{
  "arch": "unet",
  "model": "class-conditioned image diffusion model",
  "dataset": "photos of plants, animals and fungi (iNaturalist)",
  "train_examples": 155796,
  "image_size": 32,
  "horizontal_flip": true,
  "conditioning": "class",
  "objective": "v",
  "cond_dim": 192,
  "targets": ["order"],
  "num_classes": 67,
  "cond_dropout": 0.1,
  "norm": "groupnorm",
  "activation": "silu",
  "weight_standardization": false,
  "widths": [48, 96, 96],
  "blocks_per_level": 2,
  "scale_shift_norm": true,
  "attention": true,
  "upsampling": "transposed_conv",
  "init": "kaiming_normal",
  "residual_init": "none",
  "optimizer": "soap",
  "beta2": 0.99,
  "lr": 0.0049,
  "beta1": 0.9,
  "shampoo_beta": 0.99,
  "eps": 1e-08,
  "precondition_frequency": 20,
  "max_precond_dim": 1536,
  "merge_dims": true,
  "one_sided": false,
  "adamw_lr_other_params": 0.00094,
  "grad_clip": 1.0,
  "steps": 10200,
  "batch_size": 256,
  "epochs": 16.8,
  "lr_schedule": "step",
  "warmup_steps": 510,
  "weight_decay": 0.1,
  "adamw_weight_decay_other_params": 0.01
}
Rows from block 4, named by matrix and row number. Rows with one number belong to one attention dimension. Each number is 128 + 32 x the weight over the matrix's rms, rounded and kept within 0 to 255. All counts start at 0. Numbers have three digits each.
# q: attention query (model.enc.1.2.attn.q.weight, 96x96), inputs 0-95
# k: attention key (model.enc.1.2.attn.k.weight, 96x96), inputs 0-95
q.2:169078122145091146123130109122108105143176091126117087118103096106070132076163169176107108116129143093122139133095096140166098098128123210068174165133030144083131144098117120129173106098137126162165181088132131125146124145157164100163182118133195103098147137119150039117142108093170127141
q.3:211134113119132098119149106139166136124128117149103070127134132157147058125171162108135087159075171093135125088063109125127096063111128120131119132123163097122163093087155073123081123182110108101057111142105161100136122166127094153152144117179170167118144126116163170122135183158083092158
q.4:129143161171146169174119134162119085111125125121091094109110110155165133176108162101092102137082097133095149129091136119107106122111151068112177140162115161122162063104131157152195071109102134167112157146110095118148115106093144102146094134123159109143122113122146082138096131102175130076
q.5:210102165104118139120123118081046159116088132090075137134118123130063149119149130118126155126129115130133155148097130128119186169144105041144125059127113185096163169180105122187121147089066104141117161117122147111159085098140068124149192160160107127093170144170165149115085136154170091129
q.6:102138063133121157158151154163146114160142113119137081116111185137143124147126125153126082170154136150081109086133138137166178126112118189084086158196099167092135126119092107182079080129180200117072124168193119109198163121154118203146171089099153133151141084130146130162149092115121077117
q.7:134161114126096181145093145142131141108174148104114113163048075166104117135125152114103155112161120118239130104142132126067166149136155133136143075139130100203133133083137140153144158135086084139137161137129099168115120129173136079151099158121110139105111147125134077117148162120096044106
q.8:182134112091184113109130133108170160170142116148161148124130132128155169137081135157103194116148171109152179149115154117143133134107173120105132122126173117094114123103133081165119160169179086089128137173083140131108115129050099191098191129084136175116130131150109105141100162126138105106
q.9:105132195152184113183056148102145087099046239108190197105106145069163127125136069137195084112183225182177176127144122151152153138127138162161158170145122125130196148162139099171148166137133075126108138112169176066116052111123103108145142149096058103133117160102093056174157084164096087162
q.10:086060116185071104026144072143081130119116114133125112155097104115069117095105169089111116086094133156162133158081117207088217209090105147117095081091162147118145105081137145116072036105138120091090082129159101089104101139113042107114099207123185177099165150144140114116109135117134121074
q.11:154087140158203119124098115143119155106144074110114089115133107162129117119133120125108092091134191156132176135114156154077065088139108150126137121115139119125187124162144093195107155106127085134109181169162099119123123156119164183144135119139127154137125119160090105050101128139107088106
q.12:127057086160115116117106120131128131120114127119139137115171148162103138148131088138097122185150119121176156127125133143205123172097142135096092157096175070153139108124120149143165094156122136154151102147138138153185120168183117105121124157150112169154121103138117116117130120131089169099
q.13:068120167145167130151186117062108078144131051158113104157133136170121152095130122074121119115119112189124098190101167163120138147108156078086202138139150117137015129159138122105123103132124176149189145128133140125167105114103164161130130117148143099114088164152169179080151146129165138115
q.14:119136173150176162130218132173127014121118098094181255104149247123159151169097063241118155103093112139173136170199106106106212138160130149130163154209193112123089160126110115117146112158164131130197071169098123133139213064162180087107104176085145114183115114175102130185127077131064126147
q.15:107141163180097112161113093100137136162076135120087058122107134124064122179096180115127094156103116133132076103105142154083131158090171106114182107102052084162123097171150139155096068131112143157169123122108085120197098189135134142108128136117088124161140112162104105150105091117131167160
q.16:096095153083150161080117063107076088113125042153000106086104083132112128094154175004091111137078075158136187112113212136135101152135127060229106039030082130142088102136113182176100058131146181069188146095130116118189137165079102110133149121161108081130047106171108084142095072167116208080
q.17:141183091162121161160048163145168086131150154112120121138108106126121109120155167148120123167100173159113188175120140126128147083087093186133134105153119108147182145148169128133127172134159181168140105154099151127144168122112160084133126169087078120153110144131111155124118130161098096125
q.18:101106148179176059095116148084150113121075196086129136098157120155126128170115087164166160182140083141208107109130153115154122099088111135135070102159144139106148167149085119054125075149204138087105126072172161126193157114090144168113076057142149140098069170142087134176118110112160110131
q.19:183123120096056119140092120136120168169094125122124058134092132153072103136099174143149081170171131103121160126127133158112192148112141112132099173207084156148147135069097132118108160131065044098114105148126129126111117126160126168132087108127118133128149101112120099105110113121116124196
q.20:130082031133146121159178224168163120125106116150076133151104132151119121174155128146176010118149147133091105110141144165136177119155098133136149109112122146087151087091091173128155102098152113041158091076131139138068120151068142085134177090151117106079146090149107142056130132103145054126
q.21:123053120141122116117108048153101173168112136088123089167124124140130115154147126082156137155188140126084093130145103145153022107134148150079105134197099108138174122129081134109105139113135095196132129101117148143149068107165127124143134140140144120129105106150108148138133164136158169126
q.22:067005111092120125147191079097083150171145078138147123139115153164130106093129155110166134092183121103110123145159177087130151103156120185158059097121152093207084161166173187173104150067071100103110143134123179128106151108151167024145200112108149117110133133128154170076122145139162152127
q.23:149162145113113102131154148165065148199229129087135137178158167146131142159120128116157116143109126144073168096140123095112079145093069143125200159087090124186089186087095099178147161182121101139208138091074085126104147102113140109105139160079152139108103124100119146111108182140163122104
q.24:128138111119047118096162134157055147140126119166106153110144097117136094185155104104153119136131140149061150157096105100116097120121168117167163081104085158192128131149112129131040139136129090087031134132184111167135108184085093112112190043103138097065125149125113148196099094082139153102
q.25:096081166151132135185077096126137085104118139149189062096112137134124142152087131129117139121129128156118153100146131117140188137102101137091127185207129130106172106100133135138186143082074078096170152138102168118111136128134148125136145090142127136163187137128141069107102120181182169147
q.26:120148145130174110203125162096088075175116126187157114115160143059186081131150107117119128179117153096164224123131124075172170139115076166088176085202096087099155179128099120094113125111159152094135168168133117092156200110125101199122125086123115108107188083117153132119053100113121109186
q.27:121133106128147118116158130093097158118159122090120113135170095158082171170065187091150131100074153199128130108195085093103162143124156124082127090171149179118129111138150166137194140143114173125165135111105109131067167155093160130100153100174091105064146117151151046079128122134107105051
q.28:078110140074100133143181144216124110130132131181091115129084145084139126190095130088113182123085109100082155153120110171179184043127159188161193178109123054142092160159072114128161113141120178157189064107061107105169085150094093111132165141125119079110123105137162110140106172104143114080
q.29:109142122116081116119077124166160177101112114076143156113146093116149173124123134197092205147135109083101072124103123114112146173096136099094114157139168181161055159104112126149107147085156164119103132131126124110143118100179219144138140138101147146127146124153084117107134088131091120110
q.30:134115161093164100069088080070135097167162177147147115097085102114170166138138086190055104109125140152171177124188117113064125173108086135140145094101176097147123151177101113134107127120116172169139187142112134145126144102243116131133092088133136157185087155129128141137188118121157058041
q.31:135107102106167141194141137193163119117060094174125100096104136164109127136140151159137054161071080143202143097175131136149141141102143114135153173136155137187133109161155097111129122128123104133145132154133082088144121133100230081138150043109117123143110114116085104135127121126200123117
q.32:131127089094096135184108106085174112162114127109179144157135198096095139104185131125188131109113136135104088105155124072120119150091139127089115055094112077130178074166161135107141134120085181165157109163147121131164180099097129153128099186092078150179137143143134214155137164160114108162
q.33:130130135153109139208092091142123131097095141132168138116090166073125174136114097110119125119160111136101199164113178139120110160122168097126139151125151141151124121162139115189112131122134109124117135161131134126149091099141102104137107155105041116136126119141150105113198146092124094138
q.34:118096135171071182104148165148173135126081100119156143163095148118156120159129145140126179094142068077186130124101128158148149144137125087149118109148149149112103136140135112152103127115077119144107116182105119168110152152121091128149099216079123132135166067109120078127163140166136130109
q.35:123115094081087142097135145137152106148107138106142108179052127128087099102094114116131109127159122091092111119114182149124101143122078140087109116101102172150098120130137151151070105096065159089164126133075158112109130162161100156085087126114065140167108072137160117121129130103165156145
q.36:151157140118172116137102125189089096104146090103167160169116109147157118119195125151145126111114153135122190142102180058093130138140147157143129094179125141108169117180159142143130141087134132110093101160123135158111140108138092056147108082143136154122087137150149173139169184107177108074
q.37:132165155123098156090126136115127127171129101130134106118094126087190126142106122177087162077179129136114135133080172154192099143136084153176115113192162187073134119115058095079187144099126147131148128145087168104152152115161049145136170126122176113121156180080142100091154146094115124137
q.38:131133169107157118154143183119135109151170068161058159133152169122144145157185117130088113111158139093142134120132119157141081150165128072097164160095149059175112153172154116070165143107078151085171106120109135145075082099148146201147133114126057118121109107110131125164104155110147084054
q.39:132130155118115111056165172132139136151108143150182098089057076164152138158140158125119172107076132110109076147183120101093088106126113098050182131100100099079117177067114115158093093106199102157169133127103085141129102116100097173109129112109175180110146109131095141109156138104206178197
q.40:115095091114066157096103129160131119152090083149105106101127122103053107101162106115145118135137087132135120130189149143149084154121106166134104084089124180075144065130127139172165098119117082179157077165140050143104162161102098114114136127112122122178133114143121182062090114138178122156
q.41:078138134124100112107120159064068130144082155136157140166096141154102086133173087143087160121069134190027112072168152171188113079117072119163125135130153056113133170110127122182116141098104066132155113163123132159115106128166144094135161154166164116116182164151141144065114172122127126103
q.42:112128104146111155107112133177125135118100188110106153095121098133121159149123113139104099145120157176138135167147101170095116116126167125074153153153135170179134170113089125146083153077118181123158101129151119116102161120174117174090086109104129159147154182141116145155146104074144141141
q.43:125124156094106158136112125142169074116141104133156123159109087135067183092157177111061083076083112166140132140154136115128113136133096113092149144160124119169145117127161128138121173128118111089166132093122137127090136162119148160167108080107159152136144128123158104046194171138070152136
q.44:115183136077111111083127122113113130120106153127099135168163095090115127114129139122102154094080127127130138120121104134122151149107183143143139137100073126144109123151154088094115101124145129085144085145132100136126117125140157132150110156151121081099085110173137113104170101117134168120
q.45:099104186095115169127163110136110125145106116120137157163113179099131145158083145087093106171109102149121105139086133124142117100133073175146140084165180193216161158120090123129127102124207127088107133138115049124096118125153105172108114084113170159128105101131140053134077147096117100090
q.46:168138119113132147159134126082183203069168128125121111125126065088103147060104133143194142124103170059094044154152133105119083091153084099091131114137127105117156155146137114142194142074117081157150188110181138112173042142192117097124194133133148122143068125133123116218173116135117152120
q.47:126074202089146056156091100144166157135130087072104152118142178145099055146121124150139088171095138155109154091150148097110106155155149125154118133078152071088148115103074137171123135112080139071100051129096119164155103117117117121155103130102169150142116162095101111131206111128172154118
q.48:213147097127137136103133118143124173129123129132148148146121152116159118131116142131167147154117126112128117121125169088149139099147111190142129193122140153101120168146167101204168147110138134130106111109133116137061109100150139158138080126144106108135116114119167105140146162123048152135
q.49:129139122107135078159107118124083120133122135127114108127102136154138144138107156156133130134127157097085121115151137087136150183157141163127114166119169113127132085191148089145098138062085128127153087161122137091140173134128138104125176101121131115144158107090142149153085153148177116111
q.50:169111058098106133073186081102165154180151105182164082141164122099151160135089147138165139159090132140174132109118129133147114136155153164127103153194170173095074104094165121137136182144107134129108120114111168118109146079117110173131127130157164088106072138116160153125175168117150164101
q.51:188128055085115141129146094117166145101106154152108175106128128153076108114155113090095096123059086151131159110083213082117077121149146114122113127163130167146120145139104136169149124110163154084102083095103143147151101158142097128120084151138109063125151140115142163094143183137122157159
q.52:121137227187108199220147143142137111088162146128189122105129104081099119160147135130143091129131119134206131114079164149109113128127090074108089191157148086119173096116140129131062151109117159116133095157161112089197112183164176067095154144116185134145179107118043114099128123061101152148
q.53:115074150096121176134159104155148170133129119113147161108137169094189109113120119144170130117149099151105129138120120138126144109131144157124142080150096167150176140092090088176126208155118163144119158154097178127146143139161113176118147167139139118186081119165104155134102097163082152159
q.54:127137159098129161149157166146164140214192107143062136146111132195137100114053100198130098150111158133127110173160169166013162168105141114053172154188171192114112216034147127101156140141140077180139065156159080181127133145161113112113141136084166128208073135096139102132160152178057124104
q.55:126119126122122084100027145098183126116138197026207109150176135131145118188132087099133123187181144118155114134074167133155134113134167160141137158093137134111128104138152080150160088191120089106156082121121175138128117137133172067101100087113108200123137130115138126084109145135155125114
q.56:136103092149105158115110100162118077127157166110128098128119117103105106206115159156109188097087084080127108076125162172076144102133172179111104102111124077223151173142088115132199129196109074144117115153182136082147098161176123161137040143108131078135141090146120150123145144120172068110
q.57:119075131127162089126103135163145130107135120133070146137157129111085098124146124133126086125132182138151127149143131114125183173123129104146124183118110136127135129080096140098137133082141147107095096116133149121093078064154092176127133123131134144132067142146109096110118144124130112117
q.58:150132110113090170113196132116149121152105144139146163134093137115146099124115075149115106090164085153200106136198096143130106142129089122158122133107130133083114115136155060086072168179119151143100183091182110087155158175136092141133118115099141160082079169099109116096159178162072133091
q.59:119070152114136123127144130157133092156131102145160165146116107087197163146099153167081134130111115121137164148145160072113116189144119092146139112092133151169142099099116125250190120143140109119140125161123063137126123086144141115162134054132176114139137138175123143178120145134046133100
q.60:146170147156163180124117083165165061137113233174111149141123119119127131068167091076098111100141144178093117137065138120136125092119125114093144085152119125093150078104156149154114096127098134128138134161180181131129221141094046150150092199104146108144133164135181129126117101113094122134
q.61:160099140140092164164120134136130033079060121132165156074122101112066107148085124197120155141132105133169124139144135154169096097162132172215149169090124112038154134139203121100132119122124144151137163095108118075077128138152114125115115152125114196168139167104158092102133141148163161096
q.62:133117087176153132122133147086131096144149111091167096153130104093130125113123146172136157106111168095088095192121139144064122142136149140087088089190133148042184172148164106072104128089154115117114133167139125124136142085127197127157150117110099137147211149130151177083140172122187074103
q.63:111148072100088123116145161144121131089190080136089124148070106140140166128134102151134165190118110111124160093158130096124102080114101118146127119090126109077155093128114126180141111133153167108143123132150131087118171164096120120127161161112110126095088099133102087103125160122113108135
q.64:153133111179166155128112169204092157089121122134187103138168102142144143093114139101119114064139146114137142186075086083138104074130189125185106203152141132151127142122104108165067121093102088157091129143148164148062123129080134104097157076151122142108150164122123158132089167172076114186
q.65:174130093161105182116127081197153158143190089094162149103147106124056183152124111203123160159125121123127141121142144092121113158115079097089155095172095122131138089093066106100153149072093132160118130167181157104121133143155145126141180131116128151107145138143150105110085102058168139086
q.66:087100110109120115163099095093152179109116079067126122115103113100108078117167129149114137090161072189178102069155140106071113101117106117184121124078059082101137129148125071135124119106100144103087112116077188129095113131134150147108166126114163083148128058096100116085069143122155166189
q.67:085137131138133128103083124099083113108069114119109055142101037088137115117132137086117125087129107121096149056159215148080082129150140155122124146149148070168158119161082114183063097155092100132161162110125175132131140117071074123161138196160106097151117145127099112141077123105135059139
k.2:141081104114131125084117091114114101148223116132108103131117090073131086113160128182104176092120117128094120123088107138172144097172133160110164121155100128128106106143142170099152042144118119188094135079148129134090122157176159208134201100142163120114154195121119070160148092149172158156
k.3:148149121084162081095145100063200141103158115217148114154137126151129126087189084146095144145063122086110091053083136128149149088122125152120136128138184105107108116125133112093098093160126124066059140100155169155159126110143131187137107115146148102146097170174146109164170100138100117124
k.4:130168115160138143136158102142157095192093176145097127134144126141159107151133126132057183190058084088148107132099148150104132138117096027121129157136170145091116118130163149126165062131117144153131131122095123164175107132138102180130074147132115157140078090135131078182153148167138180090
k.5:124116146149144135141147127093025194119108116038104133121117115247106117079131144166085097083148146089121186191157131132137121099107139058140069097136119150121155184147142130142084134093195093133113133088125113107127107105146050078097093099133091115116160130127147141080149160130123067103
k.6:067140078122130127158136124134120169255161143053157145088122139154143120136125152176222139169081134145095115161151153184116164140088139140080088115187155136121142113120099096110078067177148195134098116163119130112186167130146120175129113126170159214096109078067118135140109136082136111107
k.7:140138128105133143161123118119172164143175141129137146155110078074159114114165100162058134164155152133204096096156095130110164158088130090121154089111156116156193110107132155138161121123136085090118137154172110130118110155202148105165110142124101156102148143135101116155147129107107071082
k.8:148168080082102109118147169148137175126165081139167136120108131209138185124055120125160180129157183104102139170032159181097081121181108153061127138106131150125097082060104138150103130143196090093145110125138168156145068051057109160112132112109163128119138118133132140140126149065087100159
k.9:125132183129140134149083154102139089144102214157139161141141146092153147105116103195179097135115196126113149105099111164156160105115151123151161173108114140218157167123193153118141138150153092130094119077148128106176087139136106113110109138150083130143146136102126036150164128138113113138
k.10:126126101178135142114172072184107098148122126133103099178116083152055134129162167149096165121121118148147223134128126192134222157161143130164057155082152151116165150100166120108104070125182162097084135132188126161109085166100048138161137168142114157132134093142141074100153186106159159117
k.11:138082112173158138121100125148126185057126122122158112132164064173109083163143086183129133100141109141127140089100146127093116074092120181080139119122130133123188111165109093155107142133121104122125207108115124152175124104087159119105118134099133142160115098129087112154114159140138113116
k.12:158037089089114132165140121117121108116109116153078090096149132144104126161106106107130108120154079121129196098082108181141107102120115084106085136047192095207114099096154157104180038139097159164116136092095151139175086180096065047121075162193122170140124106156094091081121117167147095122
k.13:123139100128082107172200153119139107078119089181117065161162142130141090107129122133125084140167142114116114195110150158142117119114108066152169127115148086059096071063147101081162086145137161145138145090112157107074132137137154200155190064174126133117142113139148148103153115113127115153
k.14:142107196160176180119185123120112055080105143174089224092139210123164120134126080188168125159080082104151122098189109119069152114094123193129142158120148099127097122138132165143140057073136184122121116134120151098104183109129159143101153155055179125151087151159175146147118062152102116147
k.15:092192189162087122174170153103191148120125153082184111106104186100113078201087154188160136171121175107151063161149104102057122169106152205082203154207059141177115091106148080137121077160133103128189156108110126150123156174178166186097076115078094132174141136130038128211098051083100124196
k.16:160161129071100131165112140179116048114143065168070087090094107124107129102147150076106066136100104157097237064094108108181100150129067133175063083068099117125138106124128199223129068120091140086136125092157146135167090096080077108133170105109137089143073089156091123151138088126114226227
k.17:121144108135131144149029134094184122116151169101143107102118163133057137082133122107144128114109181104160191103096177166115066124158090154108103191168167123068189102171124109114099122109173171107175105169151174148147133133053104083085150228118073122180116127105118157114130149118056075167
k.18:156185150127137087108135176142134105140111192120115149090164156150152112182137084165124131166119135089147081161121170090147077122161077154069077122165116120133189174103081135132130064177206138140118109104123144129158102104120154228107130079100164135083091138115107125105129063071128077140
k.19:195169097108128147145145128098148158150096151243110078158145165068088058135123161182100051185122093119140142098153077092137186140105134121202137141175135205130139108095129179062102136115091084126110162168110158136114168122171130133164086141104099086171174144131097130131128116186185173175
k.20:008102097165174105112145143106150099116149075183140149139096105106066170177194079140072173153175127160094058142173145122144165157186172078177126140067086125106159129139120153150089108128158157138098134127236195168134117114113117168132174054121120067141075169219142114053119151123169104108
k.21:145090101096146127073149099094089131133149102118045049161126083118152109136189154124116092178153131129106144135129092101136097098131149118119080068163138132115167139178127102104066101103136075146166103072119184162139119135117111110149156158152137116080085119121119095130135142163158161120
k.22:137069112055090083147201100099063113112082058136145147135124090116092054108133126153146125113140084098096066151158152178107171064179096161110073097122126129155083170142172145167096094114146149093110143125121160142109201169118137064130169102102155178102110111119201191105076155188139115148
k.23:000172106080170099141146137088121204189173120100163098170140131167117159109146139080110152139123113137122182075137114082120115175099078087123106076068060152137121173089142115188179093141128191140141136142120062141143122141113094141144087150098093109137118135124126101153170171144189141075
k.24:173173094095185125095168095090129106154061165168142171131123149100121098145132088146096089125066142085150145057131094081153065098097128170173151133104158169151156104121105112117068098133135100149086121152142073155070094170101057124174132045172120146101140103109110057107111151131160137100
k.25:133096183145137148185104094136117089126119129108148066120105149190118128145104164108142181160107181165113080115112147158108122155130144162085132179176150149132166122078147155151161152141115093140163124182124190128082102103123174085154142069174140152157150151089116076129118141181162173136
k.26:178159144112101139125175163136110119180113150165162123093200116072153112138148085163151092227113133057179144108120118051147143146106076145123169052112112133109176109137095175063112076097137166092114151159132127098117179124094104155112128135158175087141179098092149169179098108103103096204
k.27:193155103125156134149160146093126117117204190167133143106168138098130108129115104139207131183116179152127156090153045090144140172102102196036159138223162206138099101148087135100214156161106149060125134083106140135088208079125205132116121121147139125076167126113150059123137142090069095113
k.28:107157184057088113116162130152102079166158091180117114125121167109153129168129116089153118100185125129125142164094122108072142110087182168094157157104144119086109103173053157128194100144154158158146089166077154112139060122082136088112126190140153109082109130100108084114069127103125152128
k.29:169139112113123164179064135187140183064115130099121147130137135120147143164166183197121217171186162098140092167092154097139133099177186179129113158178172182128123123099132111180164139092187183075151142175143154147161125132136246157140189089115107096125114149185098037185156088058099089155
k.30:150162095113149137062187055137111137160173143123059138110098132117100132157163097150073067112136138140148164145135109118092120095120120109214144087061151095113155167177135138133108114157095173198125146082132105176145121178221056113143070084151135094143105154127137173143164162141110123059
k.31:155144130126116128151167105179122126071140106160065129098119147180131108156145129122137066155160104158189126142156148125109149165116148114162165108141178179195125094127187137113117078148143089144122143114137154108136138121107210073092062083164122103115185121115118133146141091180166146160
k.32:133170071132144145133092095071136140170152136099134136120148216135132124124174157153131097126156110096104097097174128166145143179134127132126122129079098091141137118141143121126094139149119171141168122104160133129143168061117141152163130153092128130178103153126118171133088117164120133139
k.33:097132135148126156119131076127176123122091165128103170177065157131119190129163121092112131154138132083099106137118126130097136089125163123127119148114172127194094130181127153148130115103119089145093127135160163147182069176140077084134170118095064148105177169135129158175099132161141133069
k.34:159086136130144139079140090151147117118073154130110142127134123149133125092129081129100159151107102088182125130109147162138152130125120111105084131154125196147129091132115143129090156055132077109105103145157101111147088076071130156132111174090113128155151148154138071114102153128128113091
k.35:065070153139135119150125146106112131149092130174085103146105163147115108082085160051158182165187102106087104170144117127119118163104131140100116166115101125135095173144133143127159132111100117122159150120125146133142129134150102143108091096159060137147133106184150084171117166134111160189
k.36:130089150098171148069146131121081113131124088133133158141129103161116119095132078091136143121101151100100134136095169108075126091125091163111133115163154095151118157198090159143107101134083072091124126109142171165144165109150075114137140058130118137124109084124139129152118124127092076075
k.37:162161146126108134091089121116169073215173140103108105143130147098157074114138090156104151126120134170161104190117097099138136090118101128145131101190114155071103128146112165076163152097149175144145098097076161094128082096154074086137183126131233085121134154119168121112125127123139138139
k.38:125152124113154128154148134086094135132101113209125072141144103151124132176130091112090082115190132091154156129120174058094099078141114101104144092067129078169099145196111104069155126131117152201213125091146113139100092110141100153138114172147074087148076133161122145125163136101119070108
k.39:108212143112149099157137125171106116139101101097104091129154114136194093169114146123124104194093097126104032078163135109108144088098177081107181118113100163044079103046142058156119134167152169122198164117091109106124136115130132181123144138111162114087098127104137105156092065127166114109
k.40:074079136124062124141120069160133132144096095148076138125147167145066149139123132092117124115191094106143093128144144114153109164125112135099122117151123161095100077109081093124195092103078082174146127089130129136107154125122162127152144075117136096172102114152116126109136098114186131130
k.41:054109130120157126114099071056088133120086153091141114117113144137090106105129123130105140096115135216099103081155170199174114098160059114179137123096111094160106170135151106140155146105117089127140170122098134159191110133117105146138176101098148090144167086092121052115156146124130083087
k.42:083155080155073108132106152167157080118095165148138113103093139155137110146133094134140142098155139149171088101161152147110152107117156142127175152130146115161047144123126074136116157139126161122137158144164141137073107148130136115128101109120128147162150171155091162113103121118122089131
k.43:075057142119138149162080154131189143123144114094130129129124068098098150124144132029114150144132156159135067100117149120133152134137113130112177092120134133112171155096161123120144246122062058102178128117118123103126132087092141071138170123128109078134170122154161102086100116182164168132
k.44:127171135123142125150144140095182112122106123160136105113184117151145115157144164118169083149129117109187131107131125116115159121099170110171167160096021135149101103129130115077081051160122125101133126169111131127135139166142141144106133137073147055155104120153145079134106089117111170194
k.45:107164141187125125129142139097112160169146143135117140141073185115133148178130167053147155160112088156125092082083121112125159096121077160131117105130163166147140164091124142109123103108206102119108122177132052117087101131137092129148150128109136137107071147121113115170163166079150148103
k.46:157184149136154174112119077131149180095149117043144138121131101137094134084180116144109123144144170071145077142125089073099077159108068068115147095140116138132105120110126057117169140084114059136149173127102160111059082176165136110135161137174109068103108137173158138173125128111073113075
k.47:093068181099077108110131120100156161179092111125162112129137145143049105115128100128103121157112086180163174082089159139110088122112165174117104139058135064138144146110148114202126119138139122121104151153099127127187121152148115157148098106135228145163154153157114123174105145118148132127
k.48:170120117080138136168120143113142159110111109102142128102117133139167089122130122122132155123140121140145095156136105157164132155126100172120142186087103149160079120097153107173168115154091152115070139139105161118057091123127137167141073150123083152122084105109107092143122117132135185135
k.49:127156155119068170136144102190095122167099075107123089149157144071150082088179185114137113158120172093107097155186123120112172172122139112096149094170190143142122101109137100143096153106098141092183128156117139082172131147132130092120168141145137153143160139115136139084131101105108132122
k.50:095105067093123128103152087113171104141128087176145078141172123175143140113143142104205140130103140117145109155130116176179116145134148134131111164136145121112083144091108094136098144150126144152096104154151154133110143138095091174145136044178134113116099108155134142128136141130157173096
k.51:137157121133168146145144149126127131122109124169139146105106146167065142133116106074122145166112116141132172150147117126135104121141138101144083179151150089121147214195123108156134145139181193092122115116132144122131123161149131149100151135114136087152123118140180164137176126159155172120
k.52:150141194179138146141151144142119110085138167073098104113158149129149165131109118148088094144131097086225086116166135120118172157139148123160086115149150132123139171066152147125097084064174154121133128097134140104141118156119151010136158108140169137135173119138138140107123056104114156153
k.53:166095208096158118068093116175107177111105163119139131125138102153196131141170093137161168110191171158131103153159144133119127080144155160155121134110085129141160158176149099162120255141162141138138121167129176149079151136118174100136162141111146134183100142156102154105134110169143150110
k.54:116146147142137128148113180175151133150158114146092161157118156141113152135111125153119098108076145121124149132093121121055178166145114096124147162129111184070121090118109105131118140152136055185180098119120141121112125131161102127138137150096138118153132079101145123139141162137111179047
k.55:112142197132134118137127153162174131127123178042157139108182108147204147150120120083136139184171178157137088081110091167121178127111155118086131130064143150136128137165177118129191092215134142156120162149086210127116158155109182119099087114109116141158143135148103093059191106160092155116
k.56:125106143141144114126136095153163167132153173132104136122106099137117110196120158132115179139120089143132093122164128161088154132120131159095093150124127113187143145160129126148149142156115117114140101141202159141115120133170109155119076154133116079116124123155134114123114113078161070051
k.57:131036080107123147134115098139127154134102097166132177130112117138064125081077133114140172126127134124171092110122151182191255177125131110139067181146115084104110135023177121118124131131134097066109149184169140128092147125107023145127162125113125174126187121145135097116137139120118107103
k.58:137092148103172085110131156114088155176091204149128134125108158149134149128174084096179098148153147151155175127154149132142070160143133089155150124155109135097154190118113137092109163155105136166090153093180123144178124138181104124142110101177120130112100139147129139186166109128137118123
k.59:081091117087140151181145074119129104094125062135095132114078118150164153159155097138101128128156117119153129151143118128114146135143113112127141083034115112118095109129141104170170112161109096069165094124123088122154117097155159051130113050086163147135123126169140108163135130086157125131
k.60:147167133188117156069113117120102068094144190159113119150109154098128141112158137098142139125056108118120109128122162176143153153126168123121134181132135095118162112102087136131126120137092112115134142127158144127098123161134069110117116139110142152215134147187142153162106139150137096090
k.61:093094163125120136125107127146141101104109128162063167129120107153098111090109130149102108119091080166158040145098139153186132100128133187148103174068137093108160171117159122117109074088122143172133128087156128119153086139147170146110144166152130156130147116152140104141132110155138153123
k.62:116076091178136120138197106138153120103135091053152123151114144150149115156154169157132104116058152125159052136151114106060147100118123122092089102149131186073183112125125065090127109104142113160109115143127173114120193061131189165101179111072152108156157150164142124099142128156091092146
k.63:068173100081146092101098133149148099137156083126107168111080117115146198105111105129118130141115157087070112092099175138120063111147115141159113143085097139115139164140095127148115094151165150148121102108121171148152173155044122134127168128128124150152103086182105071114122123049110121082
k.64:189131137147138127118157109138137129093117140145152105131157103114134131111138095126154106105141172122105143134070121190140122081136123159094148168220155140081099166136135160159097147109113101149127143133106197125105124109101119088127171075154090128121113144150079157108124147140133161160
k.65:183181062190118170141121126104174149122184118096120139138161083140111166087161140171141140115077136098156111149164085098103126148101099101085117079155129102125148154095107176098162169074117079189160144134161120116141135146114086125126169135095122123069082140120115112110132163127168102109
k.66:079127108081172101126141082081142139135154102071182110107134116128098100102117157104126084107133154190106111100170109115122088104116096177179114112107056092118125145146163105146135160103157134154176121128063132094142139123141239118116147106126142102153152152123130124099155111153107200144
k.67:124129137139134119183146129124113120107128130146143126134163130148111150110224116088116135091104142125114133072117135120104100108137146154088171123139148081158138137202115134163126140099085150102189175150147149153175178174089065128124122113117081108154153130124134168156166155094143104119